config.yaml
dataset: "acted Russian speech (Dusha)"
train_examples: 26041
win_length: 512
targets: ["emotion"]
fused_qkv: true
parallel_block: false
inner_norm: false
width: 384
lr: 0.0021
warmup_steps: 2680
adamw_weight_decay_other_params: 0.05
Rows from block 2 of a small sound classifier, named by matrix and row number. Rows with one number belong to one neuron. Each number is 128 + 32 x the weight over its row's rms, rounded and kept within 0 to 255. All counts start at 0.
After each neuron's rows are labels from the 100 clips, of 14976, where the neuron reaches its highest value: "strongest on" is what is common among them. Only what is clearly more common there than usual is listed. The data: acted Russian speech (Dusha).
# fc1: MLP up (model.blocks.2.mlp.fc1.weight, 2304x384), inputs 96-191
# fc2: MLP down (model.blocks.2.mlp.fc2.weight, 384x2304, transposed), outputs 96-191

fc1.470 [205 136 110 162 138 119 126 113 121 115 178  80 165 139 152 132 103 177 133 126 102  93 139  88 160 152  76  90 103 165 101 192 166 156  98 119 160 138  57 175 181 198 172  97 155 137 125 106  95 130  94  97 127 189  71 113  97 149 142 149 189 177 135 136 111 129 154 140 116 127 116 102 152 170 183  89 209 147 121  94 111 192 109 113 148 139 119  92 122  95 137 122  85  92 152 126]
fc2.470 [ 76 112 146 104 112 153  66 153 133 102 136 114  95  90 132 147  97 112  94 139 149 114 133 108 171 115 134 113 136 136 173 135 133  95 147 110 113 140 108  93 136 100 134 122 106 149 157 123 100 122 163 101 111  61 202 142 149  99 126  98 156 166 130 146 133 116 114 136 141 110 121 111 115 124 154  99 134 122 139 125 130 143 153 152  90 113 141 126 124 150 201  87 136 140 141 117]
strongest on: emotion: positive

fc1.253 [165 133 124 129 106 131 160 119 157 161 137 131 102  91 125 159  88  14 139 204 140 106 169 159 126 126 146 182 148 142 162 154 121 160  79 117 109 173 142 119 169 123 122 183 113 135 116 136 126 101 116  89 133 117 137  90  96 137 135 130 141 117 136 159 151 160 156  77 140 122 177  57  91 119 112 128  97  84 137 114 148 114  83 115 131 124 144 121 136 122 144 145 173 151 120 132]
fc2.253 [127 115  88  80 157 181 130 146  56  84 121 156 154 128 103 122 170 104 146 166 123  74 179 120 101  80 138 106 136 102 187 108 115 170 158 155 105 104 136 110  89 146 143 115 130 105  81  97 164 106  94  88 171 135 136 106 138 129 163 105 104 115 108 121 159 100 148  89 177 137 128 130 132 109 102 185 144 144  99 145 125 120 189 108  80 121  69  93 157 136 136 147 170 166 133 212]
strongest on: emotion: sad

fc1.270 [163 174  61 162  54 123 132 100 158 103  80 135 188 173 175 111  97 129 127  98 140 129 113  71 135  84  59 111 131 166  73 145 100 210 167  87 156 162 131 149 169 129 105 178 122  78 104 157  97 154 139 116 125  87  85 129 109 110 124 156 153 208 105 101 151 101 163 125 153 148 160  12 136 130 126 113 105 134  89 131 107 138 185 121  85 111  81  86 143 201 135 151 130 210 114  70]
fc2.270 [ 67 134 145  68 181 165 148 225  97  72 159 181 126 109  89 116 141 111 151 110  97 134 117 163 205 147 120 156 133  74 167 157 146 163 165  84  96 106 143 127 167 144 152 120  70 113 146 131 158 114  94 141 133 132 171 138 130  91  98 102 122 123 146 164 140 153 131 160 144 125 147 166 144 107  97 143 126  77 116 116 194 137  81 146 129  71 115 186 167 137 149  81 183 177 137 231]
strongest on: emotion: positive

fc1.460 [137 109 141 114 135 128  73 116  89 161 162 137  77 100 139 146  87 184  86 141 143 133  84  93 149 128 141 105  99  89  93 151 144 139 127 152 127 151 106 147 135 152 120 136 131  84 128 110 177 120  92 119 130 130  66 137  66  92 156  91 176 140 109 106 136 111 144  97 155 102 194 113  71 116 125 115 115 145 167 105  72 172 104 103 130 159 117 127 136 108 118 164  51 107 123 148]
fc2.460 [129 106 128  90 193 150 155  78  83 114 121 154 152 130 114 107 155  62 141 140 105 146 163 134 135 144 153 120 149 147  92  93 147 174  84 137 112  93 116 134  84 111  74 140 132  81 110 148 153  71 139 134 122 116 104  81 137 150 126 116  94  92  84 122 179  97  92 146 123 145  81 134 150 153 113 152 126 121 105 170 125 136 155 170 135 121 171 159 151 132 139 110 182 127 128 133]
strongest on: emotion: sad

fc1.696 [188 130 149  94 122  91 167 124 104 119 125 143 164 150 118 107 101 129 153 177 150 139 169 164 145  95 173 124 166 140 128 130  98 111 146  45 148  91 133 124 137 172 130 129  78 118 112 109 121 143 109  97  99 159 131 152 141 130  81  86 106 131 140  96 161 126 124 167 138 186  95  54 118 139 219 103 121 119 114 135 136 119 139 133  84 104 125 146 131 122 139 156 142 123 150 190]
fc2.696 [ 88 121 122 122 121 159 166 150  70 150 139 146 156 145 134 110 138 175 139 111 155 160 150  96  90  57 111 131 125 118 139 120  97 134 112 137  70 166 139 178 116 128 160 132 175 136 103 131 117  76  67 145  93 138  90 151 127 109 168 156 114 150 146 112 241 141 136 129 138 102 126 137 166 104 133 173 122 160 132  73 134 174 164 141 140 104 142 173  87  89 159 108 178 141 161 135]
strongest on: emotion: sad

fc1.475 [179  97 157 123 110 173 173 146 155 137  98 131 154  73 152 156 122   0 133 161 125 118 189 143 138 138 109 188 136 118  98 128 130 164 104 120 119 161 146 145 187  90 112 180 153 113 108 145 146 107 128  35 119 108 132  71  85 217  95 143 120 130 109 115 118 146 131 111  85 169 178 128 118 140 137 143 119 127 145 138  88 118  83  78 127 106 165 109 129 150 156 163 176 176 103 138]
fc2.475 [169 114  94 113 175 138 146 166  77  75 140 137 116 135 117 114 155 144 142 137 102  91 194 113  90  89 166 125 113  79 183 111 144 158 133 188 141 113 138  75  94 139 173 140 120  51 101  78 155 132 119 124 136 164 160 132 162 122 164  85 106 118 144 124 198 129 162 115 160 106 129 111 131 117  96 201 123 120 102 108 141 104 167  99  86 141  82  89 145 125 122 158 173 158 147 211]
strongest on: emotion: sad

fc1.135 [111 162 148 104 173 160 143 139 144 139 134 179 139 149  98 111 165  76 136 145 114 105 103 168 147  99 120 159 158  96 122  96 147 124 115 125 105  89 150  66 114 158 149  63 128  98  59  75 109 130 122 151 111 158 106 109 160  93 148 109  82 114 120 182  97 125  69 115 107 129 113  89 131  60 123 123  97 158 140 136 117 140 111  70  87 140 130 111 134 185  90 125 143 141 141 134]
fc2.135 [113 132 134 147 113 149 121 135  98 130 128 118 135 160  89  88 162 154 194 150 135 127 104 135 109 110 118  97 128 128 149 112 134 152 121 148 161 133 106 146 130 121 107  76 129 146 126 130 155  92 125 122 156 152 142 166  89 113 161 138 146 147 170  52 156 141 202  92 141 113 168  95 152 114 101 152 133 118 109 147  98 135 157 132 172 119  90 121 111 177  90  88 205  97 101 161]
strongest on: emotion: sad

fc1.63 [106 180 109 133  67 162  89 108  90 118  89 144 115 131  84 155 126  82 134 110  76 163 115 169 143 100 154 125 114 121 124 105 111  89 154 129 145 121 105 219 140 104 105 122 121 191 169 165 112 113 146 134 127 171  75 120 164 137 168  36 146 156 172 149 103 101  97  95 175 157 131 133 152 131 135 151 141 120 139  75  95 144 167 101 168  92 103  67 102  99  86 157 103 114 117 163]
fc2.63 [145  88 146 146 104 185 147 170 140  92 174 121 115 203 113  83 100  95 146 121 115 126 130 122 129 136 165 142 113 126 181 100  76 117 146 130  80  80 168 101 110  91 142 120 106 122 117 120 177  99 149 111 122 153 138  52  94 128  94 117  84 130 125 105 140 122 139 164 115 165  98 101 135 108 100 156 138 115  82 145 137 168 130  95 184 149 133 128 122 164  59 124 149 159 125 121]
strongest on: emotion: angry

fc1.473 [158  90 124 129 124 108 184 116 122 151 142 131  87 130 138 173 169 115 120 193  89 122 115 232 211 143 133 136 172 110 117 153 155 121  98  92 153 130 128 126 140 141 138 132 126  97  83 117  82  97 132 126 138 179 135 121 161 149 137 158 136  58 133 162 113 132 174 186 170 188 126 104  86  87 162 191 168 132 147  53 147 188 139  86  60 127 192 157 154 126  74 129 175 124 176  91]
fc2.473 [110 162 102 141 138 125 152 140 134 163 154 106 177  96 110 183  98 101 119 113 169  89 173 128 134 132  46  93  91  72 173 172 123 103 126 140 120 113 107 144 143 123 194 119  87 139 113 171 133 169  85 101 122 132 149  74  87 119 153  79 113 100 106 168 100 158  92 126 124 154 149 121 158 106 190 149 132 118 143 138 127 108 101 132 158 124 182 148 126 143 116  64 149 178 142 126]
strongest on: emotion: angry

fc1.496 [115 145  95  96 143 104  56 112 152 136 144 171 133 136 144 170 143 173 142 115 130 133 133  67 119  84 134  78 124 136 123 118  76 166 198 142 154 113 138 134 122 113 104 101 124 111 135 135 180 146  87 101 130 207  56  76  88  98 150 141 119 112 145 132 149 145 113  49 138  63 108 113 143  73 184 114 125 134 156 184 127 115 149 123 151 106 139 140 102 104  92 172  25 183 106  94]
fc2.496 [ 92 153 138 110 102 187 186 137  98 158 164 133 144 111 137 167  87 132  85 114  97 122 152 122  92  74 141  88 106 142 151  98 169 117 127 157 108 116  99  91  93  96 139 145  99 145 106 110 147  84 111  84 144 122 173 201 149 174 184 125 155 150 174 135 165 155 165 137 114  88 142 150 152 167 148 152 131 187 113 144 120 105 139  81 129 121  76 169  97 106 146 115 140 177 169 135]
strongest on: emotion: sad

fc1.169 [156 110 141  62 140 131  98 115 142 158 140 155 118  63 149  96 144  67 125 145  78 108 164 133 112 114 143 127 210  77 106 102  87  93 116 116 138 126 158 157 171 120 170  99 107 100 112 135  98 143 120  76  91 153 123 113 127 180  66  88  85 137 104 189 155  87  23 126 129 120 140 117 135  61 139 134 116 129 104 137 167 132 126 149  75 131 121 174 154 186 115 111 160 132 167 141]
fc2.169 [134 132 127 156 129 145 168 146 110 134 119 110 151 144  59 128 147 121 170 172 147 140 125 102 109 128 105 102 169 124 142  98 138 155 119 143 135 147 129 146 121 124 126  59 149 120  97  70 145 115 108 125  89 173 134 164 100  79 140 110 121 136 133  79 181 160 202 105 159 111 146 120 123 152  92 154 116 142 119 101 122 130 168 131 127 119 136 122 103 145 133 132 161 120 144 177]
strongest on: emotion: sad

fc1.308 [139 105  58 114 139 123 110  88 130 119 130 168 129 114 152 178 170  99 150 166  58 119 111 150 178 102  71 125 115 128 176 122 151 174 114 146 161  91 115 198 158 166 119  95 102 146 186 167  90 118 157 113 155 143 153 141 212 182 127 115 149 181 130 148 108 203  99 122  68 193 174 108 144 123 129 181 151  95  93 108 140 148 131 150 123 105 137 116 180 104 190 206 147 133 148 104]
fc2.308 [146  60  70 103 127 132 141 136  52 166 125 175 122 110  86 165 143 126  81 128 131 138 144 181 197 177  72  98 108 102 203 157 113  79 168 159 124  98 132 161 123 123 109 122 132 131 128 143 157 141 110 155  74 173 149 102 116 107 106 114 143 120 136 135 159  90 107 167  66 115 137 122 125 124 138 122 148 100 107  97  96  84 117 147 162 124 194 169 191 169  95 110 205 106 108 133]
strongest on: emotion: angry

fc1.91 [140 166 104  73 130 114 121 109 124 195 115 111 153 162 107 101 121 192 111 162 105  82 103  99 167 137 146 163 114 124 146 166 121 178 158 149 118 146  80 156 191 126 104 191 111 134 150 125 109 119 107 150 144 142 125 172 157 167 139  95 132 131 110  77  82 105 109 112 171  83 110  80 135  51 116  92 121  97 151 100 121 127 160 128 167 102 147 154 174 120 154 152 110 214 111 151]
fc2.91 [ 46  64 141 119 135 118 141 136 138  83 126 157  86  85 107  82 148 154 162 141 173 145 107 160 169 125 141 131 158  99  76 178 149 136 132 127 124  99 142  73 109 140 114  89 115  70 122 128 110 139 151 124 144 162 126 120  89 150 138 112 124  89 119 126 228 136  93 143 144 169 109 163 163 127 146 151  87 147 126 185 104 119 119 122 152 143 157 115  88 144 131 136 140 174 157 135]
strongest on: emotion: angry

fc1.423 [140  90  81 118 114  96 125 116 121 154 123 108 129 169 153 194 149 120 120 157  87 143 135 181 255  72 102 133 136 119 156 160 184 131 109 117 158 161 139 149 162 163 148 156 127 169 105 132 101 132 165 124 152 142 154 146 149 129 123 158 170 161 168 172 117 161 128 133 113 145 145 117 140 126 162 166 137 140 131  82 116 168 153 109  66  89 194 142  97  93 112 164 206 117 174 102]
fc2.423 [110 155 113 116 156 104 175 106 124 188 134 138 157  66 156 175 137 141 107  92 164 107 145 159 136 118  75  74  82 111 157 135 154  71  85 165 140 119 146 115 145 151 160 144 110 116 112 163 126 184 101 121  80 121 152  78 110 123 141  89 137 148 117 189 142 131  72 121 139 126 123 141 117 135 115 122 130 131 105 146 107  96  85 128 181 110 241  82 157 151 101 126  99 118 129 124]
strongest on: emotion: angry

fc1.318 [106 105  93 179  79  71 139 145 110 142 157 154  86 134 168 121 135 132 132 154 120 160 182 234 176 122 160 150 134 141 119 133 157 115  95 160 155  94 155 120 155 154 119 135 132 184  78  98 145 148 122 134 137 152 149 110 182 186 115 121 158  71 115 134 158 108 163 151 218 173 144 109 100  74 173 169 168 134 179 117 142 135 122  65  54 148 111 124 121 130 102 147 126 136 159 150]
fc2.318 [153 111  94 140 154 146 171 156 129 152 169 135 161 117 108 129 111 113 100 107 164 108 173 111 103 115  69 112  95  84 115 149 146 109 140 131  66 132 107 210 159 131 177 142  57 128 162 110 127 114  89  93 142 145 136  60  63 159 142 133 147  96 117 111  79 160  97 190 120 123 189 103 163 105 138 172 160 145 146 147 122 118  64 106 147 130 158 151 135 147 109 105 172 177 122 158]
strongest on: emotion: angry