From a checkpoint of a small sound classifier.
Model: log mel input, norm rmsnorm, layers 12.
Training: soap at rate 0.0021, batches of 64.
Data: trained on acted Russian speech (Dusha), 26041 training examples.
Rows from block 2 of a small sound classifier, named by matrix and row number. Rows with one number belong to one neuron. Each number is 500 + 40 x the weight over its row's rms, rounded and kept within 0 to 999. All counts start at 0. Numbers have three digits each.
After each neuron's rows are labels from the 100 clips, of 14976, where the neuron reaches its highest value: "responds to" is what is common among them. Only what is clearly more common there than usual is listed. The data: acted Russian speech (Dusha). In brackets: how many of the 100.
# fc1: MLP up (model.blocks.2.mlp.fc1.weight, 2304x384), inputs 96-191
# fc2: MLP down (model.blocks.2.mlp.fc2.weight, 384x2304, transposed), outputs 96-191

fc1.96:442483481493543503416529512547553430507513487501474456480466532520472491471529505484445491495572585513463520468502526531475449522500464507510492518480507484507483426491514531501494544503486529504427487489561539548553587475433546530475472546513489478450537493465469458445472485516476503454
fc2.96:532461463502476522505472452469540509514470494482482467580487416525540526485565458431525465436503508536488495517442507454489475516459487445492527480463523542527509463543465537448447504523407513497484511469458479510536539497441516445493404443484473486538482584518507497513447473420559485580
responds to: emotion: sad (57)

fc1.576:400538564489484478505562597506485443555491518519537462544459463551512493508463455495459500512526514467472482494531518498552454517493512471464530483442506479504473502502488535498570543444485476535458508441483479471478520465568485450551559585531486514525509520512487483493440482560481485539
fc2.576:466413445523506516492439482427521520459509513462500493470500534427489563528492498562495497523501444505441461526558450497531512492529442537574513526491540523540524439532396496551496494540437474514518518535514482459542456512491499553472482492527508460567479513524472478523527458506472488588
responds to: emotion: sad (65)

fc1.597:523469523562425484513490461390516548426559473514520506537506500496547476511486599462519532427482504495476502486504547530524494509525534495481526506468487456490520502459493519508512571540457488464529515467548570510450496560532452547412532473570457425516505535482468445504550492501439569509
fc2.597:520522546518476585516477472485527513536522424484493515570507493518459544488501576501488568479480485543533522490476510594466467494486463499484517512527556470454470433455527502557485481533458555575485491455516497465472467501487570468513460502438495504559467488469520525487530507537542533537
responds to: emotion: positive (66)

fc1.493:490438432465465477501503523524506478463441411510478460461554427501529478450490499477561479477464484457482496535496518523488490498516496521492465407445462567556580485482539454476537489462487558489526468489461514529540440510503493492547469429510501483453481504552455452480504588466468509519
fc2.493:519450437527505545490523535444519545480504409494552446587534512562542517456506544495523531474522380559506525485511542504558484492445491451522475530544461580539491413493410473532452391473489454530473478474491522536481579512481475524473454529477521510491537553484517473490523477483623492566
responds to: emotion: angry (91)

fc1.464:496504464478376506513538514513517535487436529527529507468454521474475519568500523459505485457472462518539459455501502388488486465550454473529508560450551377350436478483454420482512479494438437539494518511501486490479478439496550483551476528506462440502562494572511493489469579519509443478
fc2.464:507446468514531607459537448408464550557565492510538450548539539488529521405510502546452510506487467490505475499466523500474468546541447433532414502502528477542513518456419521524436521477477511583493513506458502518526515433509530546463422450498502535521423513521456538560507534555484552605
responds to: emotion: positive (40)

fc1.256:520502462492448532473480557523522476592483491490471477496548523455437454467521402532544448517496506544400507537448507572530499481524502563493468540539560487492473497483520591510508488547410515531488499532468465456498385434454473459482532497528423475637457470531462462569533492492499496438
fc2.256:464555497474456502443552484435553465474562507580481466544516446463495455434534481513433507484505552515453527526495485479537500490506495494544498535487511481506515530420513509483496458466499438580463498497506513474444495533500482472484488490475474486531534526507422467513475531464469418567
responds to: emotion: neutral (70)

fc1.732:525490503552488495476487515516519456537482556477466560548550504534481485509563546544518467542543511547492515489488529529489517537547502481545429554530434526517499416409466536507561478580429462540497517521532491512461513410496500496572525465489504506507512417459433503518488521479521496458
fc2.732:422490537447508564495538494548499510506531462540491500527539492465565494467462536539475516553494495428461561472472520464433473494516484421523459489552501450468468568476473492561422509537542588567485475502471466523535462473555557570489471460500459506524497531529546514496507554472571525507
responds to: emotion: neutral (68)

fc1.487:490505496490438478523538596457447466533502504480519438484490526490544491482493495526509450515486486492558461512544421499511393486465483532487495466475543517476516507505522511562525481481568457501470504443511608496473513463496475517562496517531461457438546471546519526504517490507472520551
fc2.487:541485554548515564526478512506514508546498505522490468529515469446413524530478406494473431566536504537461487505464574458493536478519443456495547499481502460497474536565506498528518528449450442536504483500500440542531456498471509538431483479514465451498467498455536475517513419619541487544
responds to: emotion: sad (63)

fc1.760:493484549486507510514543518530469457411505480490524435528491498506527520499503500477515496406507480532569515527580431462552575509499528531494434457492515516538552490485451517534490521449588519466514506513562566541483437511571537537473507481420492526465501468477519447500449555486515525422
fc2.760:550445451434548544546520441547489574547447522461514472520515485460545475532443484544432473531475507517496551433486484575506535471448479443528503489522504532537471542465480533531540474537474570532499496569523456484415538453442549506450514590560522493463537487475427548496515450518549481528
responds to: emotion: positive (49)

fc1.85:507503434487510514473486540520557562553497518482450532496473490483501527481490489548559432541437578563424508482511482539416460432446504515451471568505522529452465473481449501523418476438513526580519584492481487521523489449499464510565499452634421517598485497520506443571523476544464500498
fc2.85:440529510484510415461581503491529422498571470473523520542559447484467410416526547535480486487441500518488504529495543433549578488514510567499486536486501497523491521444494505525497513538461441525480476463481448462542524544472513468469588486480501491567485489516471457508509504460448397520
responds to: emotion: neutral (82)

fc1.172:514513459500541532440516538492539536582520502440412510493486486462501507496515504549575440491440568571436456460504506541466461503470482576463503542484502504443465500490465496531480456441524536549509547450456469486572452437505464505585520433619407492599496536511479441578573460517449462506
fc2.172:439543499506497406457557477515526469516550485502528499561525463480445458415561547487444496466439496548459526535496506445550551475524504559508469578466519501550498521416508530531483499527494443517512495469476481441517494516488525453455549518463489486557469491513479456523505499463466393536
responds to: emotion: neutral (77)

fc1.491:489491445529489422405518504515523534574528461522561467525450444516525510512496461439507487455489512482441463459550490502542477501474522487496481510502542498465461426464551504485481451588541505467507520438469488533481548506461425542518531492570464496544546535488527467494514494561546524517
fc2.491:530490490466468601483471547423524498442500399421570420508578471473417505490514472527452526533525468501503492472479514480467547516485464524557552551527493445492514522475497496472557541537496469528543454506478501495504494503537599509516535525451534492493462467485554531544525510494523542521
responds to: emotion: neutral (74)

fc1.439:517479395586482492458502481466488571433533467505486452456451505479469545513477502484501468573551596576516496503506413426494525501522444394476485466486542449505520428430527430520497494464557439549513513546528538472500489539521508538552512526507482522482544491451448488500458552528544484505
fc2.439:455440487514559551523493582473497515533586502466551455518484532491490496510475461492485523515544469578516523449525518531526484535472512429503523495509442506533552480501489478482486453489484523480519454500482546529527540517578546524511507463528485489485504516493463489539513454483576486540
responds to: emotion: positive (89)

fc1.142:464477477560537487490503505523485524530536542420500586481499455499456474544483488509488549516515498539565531503433442576526476523546439480489476489460461440488539455463505554509539527443512435459545505480484457537510488499490502485481516511517506525563624506512524497491574540464560520491
fc2.142:463463524495485532453510504461537544418483455494572474566527537485475580484488539561485468515566469538438475486488461515457498491491462407548529521506513478463509470444474543449446516519467473588485472521522486454528516520574535438524567532494490515490504520486508475580445447486565521525
responds to: emotion: angry (39)

fc1.753:500500505470416515512550489545443499493445465501460426492479523487495437537503494487539528475503507571454514476480431482503543477519497482515528491435534535425462456499543521467506498488466493474480496500482549489416506512538423462571462419532540411545509492504499544484496444477477453556
fc2.753:465466530517555557464484490472485580481487515546474525559493474566523492471557492530502422505482467546448522446495479524486522595492505462476510496471574458467473502595454503524497506462490478465575524549579536483501495445479537469537464498498438461475426498491523474541483539548519440537
responds to: emotion: angry (46)

fc1.569:523555443519504510467504547494563496587519522518416483466474496502502516489510485583539463475456573524460472469516481555530431418473546551483524528520577524433466484549491541539404472459495533562474534513469433478500483435460476473495481456582478484589423493536482433582569487544486479458
fc2.569:443553485470478443466576494495518461488552456488555478540543452465441477430537499507489504490485501545474527522473499445512556494485486542510490520484535509519480515437505523522539480545484391564499490469482476451523462532510502478456538505508459516576521487516473450544513500456475378558
responds to: emotion: neutral (79)

fc1.619:497458490479443472434481502475556505460457501427499492462457535510486488521455510580431552553498457455523401482536517445503474495479542496537503554510539457459566501524565555502472476455506552484543510502520491482524489463491489448450598490480457540495459521512621465509496493479491537542
fc2.619:533516571480533551513484457477510537525482459492525474580549481474597478501455517478538495555501419628507573493501492466512587532484452416529477487550465517493560540478472422482489529502441470591526566525504479507502494526467549520484537467461517529478457480544445501534501473540507525512
responds to: emotion: sad (85)

fc1.237:492527434491511473476516533469579521613480532480390491474508493475486490515481524550574468524410616558489534483481520502505466430458510528515535535466522559424458526519479492563394488454490550534477533517498438486524435411510461516555506445627445476581471522488478463604574490528487476491
fc2.237:483526486508520447477560479493491458519567450489501496571531482494453473425556510492500522444453526548481500512495526469515530479478510557504453545476536519535527488452511527538538501536528423534517539442478463463525472521478505462451532518471473505565512488531461453508499469471452400551
responds to: emotion: neutral (77)

fc1.581:507460502516446513514492416498500490479485474438477517495536507479536570511423520524478501455571512504534448562470465528508486495509455475495408502537499473500485509531518538391425483535480421588498450528479441471430524483588483442478483453517534456504535507486479509488496485568487492544
fc2.581:483478547486503593508486470474505546530517434495509504530484552559510500502460518449509437546516475494511570528559494489483507523452486465510538509472469511477533474502486460578533496531478519644526554447517553482500496509448522490530479429480493510490516454518533502461512500528520531490
responds to: emotion: sad (81)

fc1.251:532500522473513530507478601468461466444482530444465448561523503527532548540507556510550479516475491480481483430443490467588552521368451529411487580467541492475471498543475538499514505472548515517533535417472423477500504516431480530491479504522423483508430462477420461545556507568520533477
fc2.251:502520512469536581485512379431479474551535441480537418555556440436538509511512508482468511566522500617518466511447509522452503485459460468523507547519468481452598508427463469509445499452464456615481467511561473506449497494493547490484503516487498466490500529449491483521460450571481535568
responds to: emotion: neutral (76)

fc1.716:515478465528477451507500457490528513455532474477437468464542497521434469546543494474500490470463503518425483486497484498561500561575551505520551439452501428481507477501441486546470506517479535444487518468511459414494520488509516485498573413546585441482508504522400543486534474508416460589
fc2.716:471487458443507533535497489419466575519541462525493468483544461461470505577419529540522532496483523527517535442486480505473481450464459441494558536491464477468498414492459535405465485545444525440469468532517514451499514514480573543528433482522575501542515442555568522509501483566529506496
responds to: emotion: angry (60)

fc1.335:465481495494478517518519548545514430491497520552532470564487526476504451451483503403460472465522559560518496456541434558522453492465523536483482538509588509442507394507466492445521496519461490531525473434491529436447541481527461504440522518476575461520536474545514490507469474502475511559
fc2.335:536467381493539482516532417443525518555412488404466506466495479520475526554501508526492509555504463486477505463445512487549475490523488517434541468495532400518428603550493501516504511561494527456463461519510531494493515501446491492572447530476503501511429456459533569461547442589500520538
responds to: emotion: neutral (69)

fc1.226:525512483550459471485522506515498579520588552447496499504537507426520471525495499512474523536522473504471476533599456579483527498490516497483497568527516553513475420419489457481487515535517437520453524512473473460430528490511491390539497552512475487507594564496479496456515489523552498529
fc2.226:464503489490462557568591517468496467493527498514464480528550471494556474485519464471465506595501459528500467465444597471446495516497471532484479453484479391472472522507511463497510501517450548568505483495490515487508487457484584503461439511540535478509386447564463493546557477526549489567
responds to: emotion: positive (42)

fc1.379:425479608473452434538476586529479454486520487476538501527482495476558554487488501484531512523510540471448446535503515471542485512470492479554522523514500518463523391473424518529467550449547491561509495393480542563443545563521510476551530557463433486487487458563450499429477446491518477560
fc2.379:497433480570454634479514453478553509483514457428489453464533509463459532515471468543467505529513437473507459501544471465483548506446471532572448481489543531561512541558473454466547521535479446544519475534496502472506515474445530493511505509561530468499423528474485465530511495504551538534
responds to: emotion: sad (90)

fc1.198:456473486519491470559470513488503472501511551509492474481530567495512461472489458466501595519435475448560494498526552507507499478533511500522505561536504412531447497479399548515451486535537469490431531534488533515467553514501512410430547507495566481490543549467524527517482517548486441486
fc2.198:501482554500499563556536513454544569494550438516505458581549408473531546562566508481455443495545508554522478438457523484477448530489450430496506483497506521438451538453545467472502541559476506513463554505517484525490475513457558608490506477492513484512479451506486528542490539508557481537
responds to: emotion: positive (53)

fc1.534:537503511465497526522521517510530485522471547503490395504554524524485480535522458537538475512506460522450468504491477556516490506552510503504515480528534434446535524456461555415502466577479433521518463467477551602494502549494517530514486474436532470455567499517552524528528493573517474496
fc2.534:493504406479511513493519440455508533476521435545504471541577488470594461484480520430518417530444518463495580538490531457471522575449492426433412522513494494450494497552563501533488510433527476570489506529552456510483513526490524456483513484494449510464511505489451494528477529519554502600
responds to: emotion: sad (93)

fc1.485:491531448504566424464485532502471547496488517558500493497493426494523490503439569434515487448479535466476434519568490495569457459444492483446449489464517490523512463601481557482519519493542524498517465424475466496503486535441414547581533555532450477586619448504462495539530462511525552557
fc2.485:541506555521500573448475535439500495507593435509547464450528441431434447544493405541494515557508434509480496445455480520421510518435494489518587508528512464476475518491490449467499478519524489559505516519488463438485453450534538499494470466517534447531430470441489484541554472529500532431
responds to: emotion: positive (59)